{"arch": "dit", "norm": "layernorm", "qk_norm": false, "patch_size": [4, 4], "width": 384, "positions": "learned", "optimizer": "adamw", "learning_rate": 0.00085, "max_steps": 17200, "final_lr_fraction": 0.1}
Rows from block 4 of a small class-conditioned image diffusion model, named by matrix and row number. Rows with one number belong to one neuron. Each number is 50 + 10 x the weight over its row's rms, rounded and kept within 0 to 99. All counts start at 0.
Before each neuron's rows are labels from the 100 images, of 14976 (inputs lightly noised), where the neuron reaches its largest size: "responds to" is what is common among them. Only what is clearly more common there than usual is listed. The data: telescope images of galaxies (Galaxy Zoo DECaLS).
# gate: MLP gate (model.blocks.4.mlp.gate.weight, 768x384), inputs 77-153
# fc1: MLP up (model.blocks.4.mlp.fc1.weight, 768x384), inputs 77-153
# fc2: MLP down (model.blocks.4.mlp.fc2.weight, 384x768, transposed), outputs 77-153

responds to: edge-on disk: no; bar: no
gate.632:54 54 64 54 56 56 58 55 23 48 27 65 51 48 53 61 30 45 47 44 38 52 55 64 39 57 42 57 48 38 42 44 53 54 68 60 52 68 55 44 48 36 40 58 75 72 52 59 56 46 36 63 52 62 54 41 52 69 50 54 57 55 46 58 53 57 39 39 70 49 56 45 49 49 48 56 43
fc1.632:33 61 36 50 38 46 45 54 47 48 74 56 54 51 51 37 56 57 48 54 54 39 47 52 63 52 49 52 59 56 54 39 29 57 52 58 35 46 53 71 52 44 58 62 52 40 51 56 45 62 49 47 51 43 37 47 43 57 50 37 40 32 49 39 57 39 45 62 48 51 35 40 52 34 73 46 63
fc2.632:55 47 66 48 45 36 25 34 69 49 76 64 64 43 45 38 69 42 46 41 51 56 45 51 39 45 60 65 35 52 57 47 41 43 68 53 39 57 66 61 27 59 59 53 44 41 40 36 62 51 40 35 64 35 65 56 64 51 70 32 44 37 48 41 74 53 51 59 59 44 51 38 43 41 55 32 35

responds to: shape: featured or disk; edge-on disk: no; spiral arms: yes
gate.263:47 54 46 47 52 53 58 65 51 60 37 54 73 60 70 61 43 52 52 45 47 63 46 52 37 46 35 51 33 28 34 73 58 50 44 65 31 62 56 36 51 61 60 63 75 62 46 47 37 44 36 51 47 67 63 43 47 58 41 51 56 41 59 63 50 51 57 62 59 42 65 43 44 54 48 54 44
fc1.263:50 81 46 48 52 41 46 53 58 57 33 42 74 45 50 61 60 43 44 47 34 49 49 53 44 55 50 40 32 58 35 56 73 43 36 51 51 48 48 42 53 61 76 70 45 63 50 15 35 37 42 37 41 57 65 41 47 37 66 57 53 35 57 53 46 69 50 65 73 56 61 44 51 52 43 54 36
fc2.263:55 49 58 52 54 56 50 54 53 47 26 51 25 53 64 53 70 36 56 63 30 48 47 50 59 50 47 32 65 65 38 46 65 73 63 64 54 53 45 43 51 75 65 47 44 50 73 40 52 62 39 37 45 61 28 49 42 36 56 60 61 49 72 54 49 39 62 40 50 38 43 31 64 51 57 59 58

responds to: bar: no
gate.474:44 56 53 52 49 53 53 56 39 59 41 50 55 55 58 68 49 52 50 42 46 55 53 54 31 50 38 58 53 40 41 62 50 58 62 45 54 59 53 46 54 41 47 59 68 67 50 55 52 54 36 58 44 68 64 47 53 57 49 46 59 43 50 64 51 64 38 65 57 38 67 38 44 42 43 60 41
fc1.474:37 59 61 62 52 50 52 53 38 43 43 50 42 46 62 64 46 41 42 52 56 58 48 49 40 43 50 49 67 55 71 44 25 47 68 58 48 57 54 48 48 32 33 55 51 47 57 42 40 73 50 66 48 54 44 56 56 75 49 51 53 39 55 47 48 63 33 56 57 52 59 40 58 55 53 56 59
fc2.474:42 41 52 31 61 60 60 46 35 51 42 51 51 61 49 56 56 48 35 57 55 44 53 50 69 45 55 40 30 56 46 48 29 53 23 45 41 42 42 47 47 36 40 36 58 44 47 57 38 30 34 63 56 75 58 45 46 55 53 59 45 43 54 55 38 39 70 35 49 36 42 31 41 48 54 52 60

responds to: shape: featured or disk; edge-on disk: no; spiral arms: yes
gate.123:58 54 58 44 50 70 52 64 41 49 41 42 47 61 62 60 42 42 29 39 45 67 49 49 64 56 43 41 48 32 54 52 46 42 47 61 40 53 64 43 46 57 52 50 79 55 53 47 36 60 37 54 45 61 46 43 58 52 44 58 33 37 44 57 56 43 53 48 56 55 57 47 37 60 47 61 58
fc1.123:51 44 40 66 49 48 54 53 42 50 61 54 60 53 50 52 45 55 58 45 27 58 50 47 44 45 49 30 41 54 47 43 55 44 55 48 55 61 58 49 38 56 24 35 48 38 53 56 55 56 73 21 52 45 74 63 43 42 45 46 49 41 50 58 52 42 53 44 48 35 56 28 51 63 46 31 60
fc2.123:48 50 53 45 52 46 54 44 52 45 42 47 36 51 55 42 50 59 60 48 39 57 52 55 50 58 50 41 66 43 56 64 62 49 63 39 39 47 55 44 45 52 17 34 48 37 42 53 40 33 53 30 61 65 24 45 74 61 52 59 39 50 59 38 54 50 60 55 61 49 62 41 63 49 51 40 67

responds to: edge-on disk: no; spiral arms: yes
gate.214:62 61 47 52 31 37 44 54 50 57 69 59 59 53 56 49 12 61 55 55 69 40 43 61 42 49 64 64 42 44 42 50 49 52 52 47 45 40 43 60 44 59 55 62 53 68 41 77 54 60 38 36 45 44 43 45 50 52 60 56 62 49 47 62 66 39 38 63 75 50 57 54 51 64 38 42 36
fc1.214:67 47 49 44 47 62 48 69 49 53 42 62 66 39 42 60 41 45 51 52 62 41 53 54 59 48 46 57 53 38 47 52 59 55 46 37 31 48 74 72 43 39 62 47 75 57 47 35 52 53 61 42 64 43 51 40 46 42 42 19 53 37 59 52 43 54 45 51 71 44 57 52 62 40 38 48 56
fc2.214:44 48 48 61 58 59 46 40 69 46 65 56 44 40 43 32 42 42 46 49 64 36 41 46 51 52 61 57 57 55 41 59 33 49 39 49 55 48 56 43 60 57 62 55 64 56 45 61 39 50 54 32 45 39 56 42 39 44 60 52 62 40 57 47 53 49 42 71 50 50 56 52 51 48 55 40 58

responds to: edge-on disk: no
gate.102:40 65 44 69 59 21 46 54 48 39 51 42 54 63 51 38 26 59 45 55 35 47 40 62 45 43 44 41 39 61 78 47 52 60 57 53 48 44 48 37 34 50 41 37 42 56 39 42 38 45 55 54 60 35 59 49 62 26 50 55 43 37 53 40 47 56 50 49 52 65 47 32 56 52 61 49 72
fc1.102:34 55 53 49 38 42 43 28 46 46 54 40 45 45 63 53 53 62 51 35 53 47 47 49 39 53 61 58 56 59 39 45 54 60 52 35 60 49 47 31 55 58 50 42 37 60 53 52 50 29 55 33 59 42 41 60 69 34 59 62 35 49 36 40 46 42 33 51 39 34 47 51 36 48 30 47 39
fc2.102:45 64 44 64 57 30 55 58 42 44 66 60 50 65 68 61 62 58 60 47 52 51 61 57 49 50 49 47 45 45 45 51 58 46 61 49 37 59 69 66 53 52 47 55 57 62 43 59 55 50 45 57 44 57 56 55 55 58 58 36 47 59 53 47 60 56 66 46 34 55 55 55 36 58 48 50 59

responds to: shape: featured or disk; edge-on disk: no; spiral arms: yes
gate.517:69 42 53 31 54 62 55 49 40 41 39 52 67 53 69 48 55 42 40 46 40 58 49 48 47 51 46 41 48 50 55 64 59 49 52 67 33 51 50 42 51 72 48 65 54 55 53 32 49 49 41 53 70 79 60 42 31 38 26 46 57 68 70 55 42 48 53 67 51 60 56 69 69 44 38 52 33
fc1.517:46 35 39 45 37 58 45 64 61 52 43 60 69 53 42 57 40 55 48 56 45 49 53 58 51 59 27 34 39 52 67 37 25 46 49 66 41 48 55 65 42 49 43 48 60 43 56 43 45 56 35 55 54 62 65 40 36 52 53 48 61 50 64 63 52 47 51 64 59 58 49 63 48 44 51 48 42
fc2.517:46 60 47 55 49 42 45 61 53 58 55 57 36 57 51 56 49 43 55 39 55 45 31 58 51 37 41 60 46 59 59 70 48 63 49 50 61 51 63 48 45 62 43 41 72 65 62 54 59 50 50 48 47 44 37 57 51 44 31 45 65 49 72 44 51 65 59 60 49 31 53 66 34 63 39 49 65

responds to: edge-on disk: no; spiral arms: yes
gate.532:54 74 55 25 55 40 62 37 41 54 67 30 49 49 57 55 32 70 44 51 53 37 38 48 39 49 58 63 63 51 46 50 37 45 57 28 54 35 38 46 49 79 51 70 42 44 44 44 50 30 62 43 57 53 43 49 53 44 55 62 54 44 42 57 36 67 42 50 58 47 51 37 45 61 31 50 34
fc1.532:67 59 46 43 54 50 53 40 52 52 37 44 45 42 55 48 71 56 41 51 45 59 53 63 69 54 61 58 39 64 57 49 57 47 47 55 51 45 54 49 52 61 67 56 42 51 57 35 48 43 44 33 54 56 46 42 58 56 44 48 53 53 44 48 53 44 45 40 46 43 50 54 53 57 41 53 55
fc2.532:45 51 60 56 23 59 49 45 53 57 48 54 47 34 58 56 32 60 64 66 49 49 38 54 68 53 39 56 40 53 52 51 44 51 54 60 30 52 66 55 45 62 36 58 65 55 41 56 42 45 57 42 62 56 44 37 44 46 51 52 38 56 50 45 48 39 49 52 46 53 49 60 58 48 54 57 42

responds to: edge-on disk: yes
gate.530:31 54 43 55 67 46 39 55 34 51 59 44 47 48 51 39 44 66 51 47 60 48 42 37 48 46 26 65 41 40 45 41 32 41 52 62 46 54 67 49 47 59 50 43 51 43 58 71 66 59 53 40 53 44 65 45 49 60 54 55 53 54 46 57 42 45 60 53 59 54 59 41 40 64 57 53 61
fc1.530:50 45 65 46 48 37 41 62 72 29 61 48 41 30 60 36 47 63 45 43 57 47 26 53 50 51 50 57 58 46 52 45 56 48 66 24 57 60 54 39 81 41 49 51 30 26 47 66 40 49 54 45 52 58 33 58 37 36 60 44 64 52 58 58 46 59 46 53 41 41 49 53 62 40 37 37 40
fc2.530:60 56 55 43 42 50 54 56 43 55 48 62 47 47 48 50 50 44 45 57 46 40 50 59 55 53 71 37 56 60 37 43 58 54 57 58 42 46 26 30 56 34 54 56 48 38 46 47 52 59 48 82 51 64 56 60 60 37 53 73 57 54 70 50 40 58 54 47 50 44 36 44 45 61 60 58 65

responds to: edge-on disk: no; bar: no
gate.599:39 53 67 73 70 60 56 44 38 60 26 58 38 55 54 64 31 46 51 41 27 44 52 44 41 54 50 45 50 48 43 47 67 49 74 41 53 46 51 41 42 42 49 59 44 42 53 47 51 46 64 57 52 58 57 67 50 71 53 43 61 45 42 64 31 63 54 56 59 39 64 37 35 54 45 65 42
fc1.599:54 56 39 49 42 47 47 59 66 42 72 52 68 54 53 56 31 58 56 52 55 48 57 41 59 39 51 61 39 62 49 48 58 41 41 44 50 49 39 39 42 59 44 42 37 37 52 58 42 53 45 50 48 31 46 42 60 39 60 43 37 52 57 49 58 26 49 57 48 54 14 53 51 58 59 37 54
fc2.599:63 54 74 57 47 57 40 41 75 41 55 48 50 46 59 57 43 35 50 35 43 48 48 48 42 59 44 61 47 48 54 44 48 46 66 72 46 65 80 54 50 63 51 62 56 43 42 41 54 45 53 39 61 31 61 68 74 57 53 39 44 48 51 46 37 49 48 49 52 60 46 59 38 31 54 44 58

responds to: shape: featured or disk; edge-on disk: no; spiral arms: yes
gate.126:43 56 32 67 42 35 70 48 61 49 57 46 56 51 54 49 37 59 47 39 65 51 50 60 52 56 38 51 56 52 44 44 42 52 56 45 58 57 50 39 45 26 37 45 62 67 42 15 32 61 60 51 66 45 43 32 49 38 35 39 57 55 43 46 51 53 45 42 66 63 42 40 61 47 48 38 43
fc1.126:49 60 60 48 59 47 48 61 46 41 42 47 36 54 57 62 58 53 59 45 45 42 60 36 53 61 40 57 41 69 50 69 50 38 45 36 57 65 46 48 52 63 70 54 53 60 40 52 61 36 55 53 59 48 53 56 53 43 62 60 57 46 48 65 55 43 54 77 46 62 48 56 40 43 41 44 46
fc2.126:56 56 37 54 49 38 48 38 45 66 54 57 49 50 53 39 51 67 64 49 49 53 47 53 39 55 51 43 64 37 62 48 48 74 58 44 52 53 66 63 53 54 65 55 46 61 55 70 40 52 50 46 52 61 43 58 53 54 45 45 30 44 38 51 49 53 35 51 18 58 51 67 53 53 55 52 62

responds to: edge-on disk: no; bar: no
gate.426:43 47 46 52 32 67 62 58 46 57 50 61 52 46 57 44 57 59 60 51 46 52 41 67 37 47 60 59 34 44 54 62 40 50 54 77 38 70 36 50 56 36 51 46 57 65 67 46 46 67 39 44 55 60 64 53 40 60 42 38 49 49 45 56 56 39 51 66 43 63 69 42 48 45 50 41 53
fc1.426:72 49 68 41 53 44 38 45 45 58 53 56 21 45 49 37 62 52 48 64 43 57 52 67 51 49 48 45 59 47 63 52 51 50 54 42 43 54 53 52 51 32 62 42 53 48 56 64 56 41 60 63 44 49 50 49 50 41 32 52 58 54 52 46 53 50 62 47 50 48 47 57 32 42 44 58 57
fc2.426:69 45 32 42 50 48 59 56 49 52 48 67 71 50 41 37 53 58 41 35 34 48 47 44 53 50 52 47 46 54 54 53 50 61 46 49 50 65 47 42 58 44 66 49 46 49 57 65 34 45 56 63 48 43 64 44 44 37 41 51 66 43 52 53 52 57 22 54 65 56 50 46 58 56 50 45 59

responds to: edge-on disk: no; spiral arms: yes
gate.767:47 49 62 39 65 58 62 54 38 49 31 69 60 60 63 46 59 34 52 36 49 57 61 56 34 49 43 59 53 39 55 73 50 39 47 56 38 48 42 44 37 53 48 33 44 39 52 55 49 42 62 53 50 40 62 61 53 56 55 56 55 52 42 50 53 60 75 56 59 47 60 69 47 58 41 53 56
fc1.767:63 40 42 52 60 44 49 39 33 58 28 45 58 56 47 39 74 41 37 56 55 42 59 54 52 48 54 60 71 35 49 46 33 64 37 43 53 46 37 50 42 45 35 29 43 47 51 59 50 52 69 57 40 25 30 53 53 34 52 64 51 53 64 49 54 58 48 38 54 46 57 58 59 40 41 57 58
fc2.767:49 68 44 56 42 40 62 58 44 46 34 56 41 46 57 45 66 56 35 60 66 44 55 40 54 65 51 50 38 37 46 39 37 38 50 60 55 58 50 49 59 70 38 56 53 51 47 62 33 55 63 48 57 43 61 47 36 51 58 60 68 77 54 58 49 46 31 36 43 55 49 60 50 34 54 58 36

responds to: spiral arms: yes
gate.171:46 41 48 49 68 56 44 51 58 52 45 58 48 45 65 42 59 49 52 55 55 62 44 34 44 33 58 46 54 57 57 64 52 45 57 56 27 43 42 37 45 77 30 51 48 61 54 71 67 62 42 50 40 52 67 61 37 35 26 52 37 49 44 39 38 54 63 62 54 33 59 45 48 67 60 47 67
fc1.171:45 31 35 42 49 55 38 56 27 51 59 59 61 43 34 50 57 46 44 49 51 37 35 42 57 76 56 57 59 66 51 42 50 42 46 67 58 46 51 58 35 55 40 38 57 46 50 35 59 75 53 48 45 49 60 39 33 30 61 53 48 47 40 50 70 22 53 57 46 67 48 61 33 56 43 40 60
fc2.171:55 43 43 47 44 66 44 52 50 62 66 54 39 56 44 55 41 63 62 50 68 46 34 58 36 62 61 55 53 58 49 32 48 49 49 43 50 49 77 53 61 56 38 51 49 54 41 73 53 43 56 44 53 42 42 50 39 30 38 41 39 52 52 47 54 68 56 63 44 51 48 55 49 58 59 39 57

responds to: shape: featured or disk; edge-on disk: no; spiral arms: yes
gate.318:51 39 41 46 43 61 49 47 48 61 33 58 64 58 66 38 70 35 60 48 54 50 47 64 40 52 37 30 60 39 41 75 54 61 45 59 41 49 54 42 49 49 59 35 60 44 61 46 44 51 41 53 25 46 48 41 46 56 43 46 56 55 38 65 52 60 46 67 63 51 64 67 51 58 61 51 62
fc1.318:60 71 46 58 47 54 69 59 62 61 59 45 48 70 46 49 64 66 37 49 52 45 60 45 43 40 51 58 56 47 65 46 50 63 69 60 59 51 41 63 38 39 18 42 54 52 43 61 34 49 41 48 41 74 33 60 50 57 57 52 46 47 44 48 47 39 60 62 59 59 39 30 67 62 44 52 58
fc2.318:70 32 45 57 44 50 59 56 56 54 43 40 61 32 62 50 50 43 38 70 53 55 50 67 48 52 45 45 54 50 72 69 53 44 37 42 53 43 48 53 38 52 22 58 59 50 39 42 57 57 50 46 54 77 61 46 52 46 46 46 42 44 52 42 45 53 30 55 63 41 50 41 47 50 60 47 48

responds to: bar: no
gate.246:26 52 46 52 58 47 60 55 32 49 36 55 57 68 50 50 47 42 45 29 51 60 61 45 21 30 60 41 49 50 45 49 32 58 45 36 46 55 41 50 31 50 33 48 69 57 41 54 55 52 56 59 45 55 61 43 53 63 60 48 49 44 47 38 47 52 51 44 52 52 62 54 37 60 51 70 50
fc1.246:43 26 60 40 48 65 69 48 53 47 44 43 31 46 48 55 51 45 55 46 50 55 47 57 43 54 41 56 28 38 20 46 75 44 46 52 46 41 42 55 55 44 59 48 51 58 43 54 54 29 49 58 50 65 53 41 47 60 51 59 54 46 56 41 51 49 46 63 60 51 60 37 49 50 62 53 45
fc2.246:64 76 29 53 49 46 54 52 38 59 46 56 80 48 49 59 55 43 63 70 38 59 51 53 48 54 42 49 63 36 29 51 74 54 44 60 45 53 51 43 51 46 54 48 55 42 59 58 56 84 51 71 59 63 39 57 41 53 57 44 52 55 47 44 58 45 54 66 60 45 50 49 58 57 50 44 64

responds to: bar: no
gate.615:44 47 43 55 44 43 54 51 52 50 32 45 62 64 55 60 43 43 56 62 32 56 41 52 38 36 37 46 59 37 40 57 58 62 40 47 35 45 41 46 41 55 56 50 44 55 40 60 32 49 30 44 55 66 41 52 57 61 43 63 52 49 59 59 40 51 52 61 57 31 58 43 31 57 42 57 60
fc1.615:40 45 36 64 56 52 46 65 56 52 23 52 45 51 45 71 63 25 53 39 67 42 50 45 55 73 51 66 46 34 57 51 55 34 73 57 53 39 54 67 38 42 45 60 56 48 47 56 45 50 57 60 50 64 69 60 60 52 68 34 57 48 30 63 66 51 53 57 48 50 51 63 50 56 24 52 53
fc2.615:47 65 35 37 60 67 69 56 44 40 40 29 53 47 54 59 31 94 55 57 46 41 47 56 46 42 56 36 51 53 42 65 52 45 63 69 58 59 39 50 53 49 59 56 46 45 51 76 60 48 38 50 56 51 50 39 40 48 35 48 55 38 68 46 35 61 51 46 56 49 47 56 49 52 50 50 71

responds to: edge-on disk: yes
gate.680:49 57 61 54 38 41 55 52 46 47 46 36 37 41 53 68 66 57 40 57 63 26 46 50 57 53 52 38 64 52 63 61 49 52 70 47 62 36 48 67 47 58 42 46 63 45 37 61 39 43 49 34 43 61 55 63 60 55 43 42 73 46 58 82 56 50 70 44 60 53 49 26 47 46 44 35 79
fc1.680:53 51 52 46 50 64 42 60 53 63 43 53 54 51 26 66 63 68 43 62 44 44 38 74 52 63 40 47 42 40 54 62 38 46 68 54 46 42 45 90 46 48 52 44 54 43 43 39 55 57 51 41 48 39 50 66 47 55 45 50 58 50 54 73 60 49 54 71 51 68 61 55 57 54 49 40 47
fc2.680:40 53 41 68 60 53 52 78 39 58 50 57 65 69 57 46 58 48 45 53 55 43 58 39 58 55 66 53 55 55 52 53 50 63 43 53 41 60 52 36 61 53 48 52 49 42 60 67 61 47 47 53 53 57 63 46 37 67 35 51 59 55 41 58 57 44 51 43 40 67 52 42 53 69 61 34 54

responds to: edge-on disk: no; spiral arms: yes
gate.436:48 56 40 47 61 47 42 55 54 55 44 49 39 44 60 46 63 31 28 39 65 50 51 56 55 56 54 48 45 54 59 63 60 45 50 40 57 43 48 61 49 56 41 58 56 32 37 57 37 46 66 69 58 43 52 58 45 33 52 49 60 57 39 45 37 56 47 45 35 51 33 61 55 37 50 58 57
fc1.436:47 42 57 55 42 48 45 35 64 32 65 55 63 38 59 62 61 48 48 57 42 42 43 49 38 60 46 43 58 56 59 59 63 62 38 66 45 43 37 62 50 55 35 51 43 70 37 39 53 43 37 55 50 50 45 50 61 55 46 38 34 41 43 56 48 49 42 53 46 49 77 44 41 33 64 51 47
fc2.436:53 56 25 58 47 53 64 43 37 36 47 48 47 43 42 50 40 44 59 38 47 50 50 53 54 40 47 54 54 54 41 44 47 34 70 67 38 56 70 61 60 55 49 51 50 63 54 49 59 51 32 39 56 53 51 55 53 69 46 31 34 48 55 32 56 28 54 32 80 41 64 36 59 42 39 40 58

responds to: bar: no
gate.90:48 48 41 45 52 38 47 50 71 59 42 52 55 46 53 49 44 56 45 48 71 55 32 56 51 57 56 48 39 50 51 38 39 54 40 65 40 35 50 70 44 52 55 28 62 36 41 53 47 48 47 46 54 34 69 50 45 50 61 32 65 49 68 65 59 66 45 56 48 30 71 60 52 58 44 48 38
fc1.90:64 53 51 51 63 47 56 38 46 34 55 62 51 54 34 33 47 53 51 54 46 66 51 57 54 44 34 58 53 61 57 52 53 52 62 46 71 78 46 25 34 44 54 66 31 45 54 65 41 51 37 32 44 48 53 69 46 55 54 55 50 44 35 72 43 45 50 48 41 61 53 60 42 47 61 47 57
fc2.90:71 41 52 53 57 45 48 44 35 54 46 49 47 50 36 51 46 65 43 38 43 53 56 48 40 44 37 41 52 40 38 58 60 56 47 51 72 32 57 40 45 42 52 45 38 40 68 44 53 42 44 55 49 61 68 18 61 53 51 47 49 50 35 45 43 40 33 61 66 57 48 58 58 52 60 50 34

responds to: edge-on disk: yes
gate.443:42 50 52 44 62 46 54 53 57 61 57 52 44 64 44 38 67 66 51 47 46 42 32 61 42 45 38 61 72 57 64 54 40 62 48 46 47 58 51 58 67 43 51 45 41 56 46 64 30 30 39 52 45 65 71 51 71 64 71 56 55 56 55 50 46 47 61 55 63 49 47 45 37 53 45 28 59
fc1.443:52 43 51 51 66 50 51 59 38 50 60 54 44 51 45 49 49 63 59 58 59 47 48 60 51 36 43 56 54 43 58 51 41 47 52 47 56 66 36 46 60 41 40 54 50 51 49 48 57 59 49 66 59 34 58 30 52 43 44 46 42 58 61 28 58 26 61 45 70 53 54 46 60 42 49 38 41
fc2.443:63 56 48 37 64 73 59 53 46 47 56 46 63 56 61 63 42 58 38 57 51 42 56 55 48 48 21 44 45 46 49 52 60 50 33 65 47 49 40 33 40 50 47 46 43 47 55 55 57 52 56 65 51 47 49 64 45 58 60 58 46 62 45 40 52 35 50 51 43 59 54 62 52 61 62 47 41

responds to: shape: featured or disk; edge-on disk: no; bar: no
gate.322:45 33 30 30 61 44 55 54 61 52 31 42 55 51 60 60 58 51 51 55 51 54 54 65 50 52 38 42 42 51 50 49 30 33 38 54 52 70 60 56 42 44 42 43 49 48 57 52 48 54 45 49 64 48 68 49 27 76 35 58 58 51 59 62 51 52 62 56 84 45 42 51 47 27 58 48 57
fc1.322:53 50 51 51 39 62 39 48 59 42 30 58 54 52 86 30 56 49 60 51 43 47 43 51 60 51 49 43 45 44 40 54 45 48 46 39 50 43 54 40 61 62 48 57 72 45 57 49 49 58 63 64 28 70 47 60 42 54 28 52 58 37 33 54 52 64 33 62 71 45 55 59 65 60 46 45 37
fc2.322:42 60 51 60 29 56 71 48 56 48 53 45 46 54 43 32 51 30 44 44 45 57 49 60 64 39 57 58 43 44 52 60 43 57 52 62 47 32 62 59 41 49 40 47 37 66 55 45 40 49 41 39 79 45 38 39 62 45 51 49 42 63 52 50 47 60 42 32 42 50 48 31 42 59 59 43 50

responds to: bar: no
gate.12:46 46 43 46 43 47 55 54 57 52 39 49 64 40 65 60 40 40 49 59 44 53 58 54 59 66 46 35 32 49 55 40 52 40 38 64 42 38 55 65 48 54 47 60 56 36 65 45 45 54 48 24 43 46 62 38 41 52 37 42 60 53 71 59 49 69 57 66 42 42 46 43 58 53 32 63 42
fc1.12:57 53 33 57 44 52 45 38 39 49 57 52 55 44 25 46 42 64 53 44 51 63 44 40 35 52 40 58 51 53 51 61 54 61 49 44 51 66 45 28 40 45 50 39 34 66 58 58 41 61 52 37 51 53 41 47 43 46 65 56 50 50 50 45 61 46 44 61 38 60 51 47 44 46 51 55 52
fc2.12:51 46 57 45 52 49 72 51 37 54 42 52 52 57 41 42 43 74 43 65 55 48 49 57 46 45 33 42 59 41 38 36 49 64 49 52 53 39 61 59 37 53 52 58 57 51 66 54 49 39 42 65 28 45 65 30 52 56 44 49 47 47 47 41 49 41 63 66 64 56 41 58 62 52 53 62 49

responds to: bar: no
gate.478:48 49 40 33 61 41 46 47 40 48 51 60 47 56 50 47 57 54 36 44 62 56 62 40 46 44 46 48 42 46 50 53 43 45 45 70 63 69 53 69 48 53 57 49 53 36 45 37 40 55 43 45 43 64 54 58 47 43 57 52 55 58 42 51 48 48 58 35 42 50 37 56 43 52 64 58 51
fc1.478:58 45 77 44 50 55 42 42 48 47 49 38 45 56 47 40 49 66 74 53 34 63 25 52 53 42 60 51 59 64 50 47 51 53 48 23 48 40 33 45 48 42 38 51 51 57 40 48 42 49 53 62 63 53 51 55 50 51 39 63 40 55 50 46 37 59 58 61 64 42 50 42 67 50 41 59 48
fc2.478:38 45 45 62 35 45 45 55 32 38 58 48 48 37 44 59 48 42 56 48 51 63 56 47 40 66 58 39 52 58 38 47 49 15 51 64 49 44 55 61 54 52 44 41 32 50 47 65 50 51 48 61 67 58 52 44 51 56 50 51 42 50 52 41 87 38 40 38 45 35 61 35 50 28 53 49 37

responds to: bar: no
gate.76:37 34 47 37 49 41 59 58 48 43 45 51 67 63 55 71 60 44 45 46 45 58 49 59 58 79 21 55 56 50 48 59 64 55 47 56 53 70 54 63 50 39 42 46 53 51 50 51 70 52 38 53 63 45 54 38 44 51 45 57 45 69 48 58 66 38 75 64 58 59 34 59 33 42 51 46 81
fc1.76:67 58 49 64 52 61 51 34 47 61 59 55 45 42 49 42 41 62 59 66 41 25 37 53 50 46 57 44 31 49 47 61 47 48 62 29 38 70 43 42 67 47 58 52 49 57 52 58 47 60 39 79 31 55 48 43 42 39 56 50 58 35 54 50 47 66 45 55 68 36 41 45 43 63 46 32 36
fc2.76:54 48 55 41 48 32 58 46 49 42 40 41 53 62 62 20 50 46 56 45 42 53 46 49 69 46 56 50 47 45 63 68 44 42 40 70 50 43 26 59 47 60 54 46 23 38 45 69 57 47 54 71 43 67 55 50 61 54 66 46 57 51 52 42 54 47 57 63 45 67 55 60 48 67 50 45 60

responds to: bar: no
gate.508:29 68 43 52 62 62 46 56 35 71 49 53 63 65 56 43 65 45 55 51 44 60 48 63 43 60 58 60 51 47 48 51 55 42 70 62 52 49 46 48 41 43 59 48 64 36 58 57 39 55 35 64 34 55 54 58 56 62 38 51 52 31 42 49 43 57 67 54 59 52 44 43 44 51 50 56 66
fc1.508:46 44 48 56 54 47 40 50 69 51 54 62 43 59 62 32 41 60 51 56 54 58 60 73 59 57 43 51 33 50 77 59 39 60 48 54 44 34 52 44 52 57 67 53 48 38 56 62 47 36 38 50 55 35 50 28 50 30 58 61 29 54 50 38 49 43 54 58 53 45 41 58 32 56 60 58 79
fc2.508:54 60 48 61 31 41 42 47 49 61 52 44 62 51 48 42 37 36 48 36 58 48 56 54 34 59 54 45 66 58 80 49 33 24 47 53 41 42 62 39 50 60 71 52 47 53 39 38 42 49 62 55 51 27 63 38 62 42 66 46 54 66 32 75 49 45 48 49 39 54 62 41 51 67 48 58 24

responds to: spiral arms: yes
gate.221:47 60 55 43 53 22 47 49 58 66 46 46 54 50 59 55 45 53 35 55 62 49 46 47 62 47 59 43 52 57 59 61 40 66 53 35 82 56 53 41 56 57 47 53 49 65 43 48 72 36 57 40 50 55 50 44 50 43 56 77 43 38 38 30 50 52 40 52 67 60 63 54 55 35 33 43 50
fc1.221:49 49 54 45 53 41 34 63 67 45 54 39 36 60 42 43 55 51 55 50 54 45 43 81 52 31 50 61 52 57 38 64 59 52 50 47 50 63 56 56 39 32 44 45 47 50 45 73 49 60 66 56 44 55 32 34 60 49 35 53 54 59 52 51 64 49 65 52 50 60 46 42 28 51 37 60 51
fc2.221:53 53 54 37 48 48 57 60 38 49 52 39 38 51 38 49 66 45 53 44 49 49 63 64 58 51 49 52 47 50 55 47 39 51 56 49 36 38 54 59 51 69 54 53 57 53 60 41 55 64 48 50 54 60 17 63 59 54 69 55 50 49 56 56 49 45 62 51 57 61 54 66 40 50 47 44 53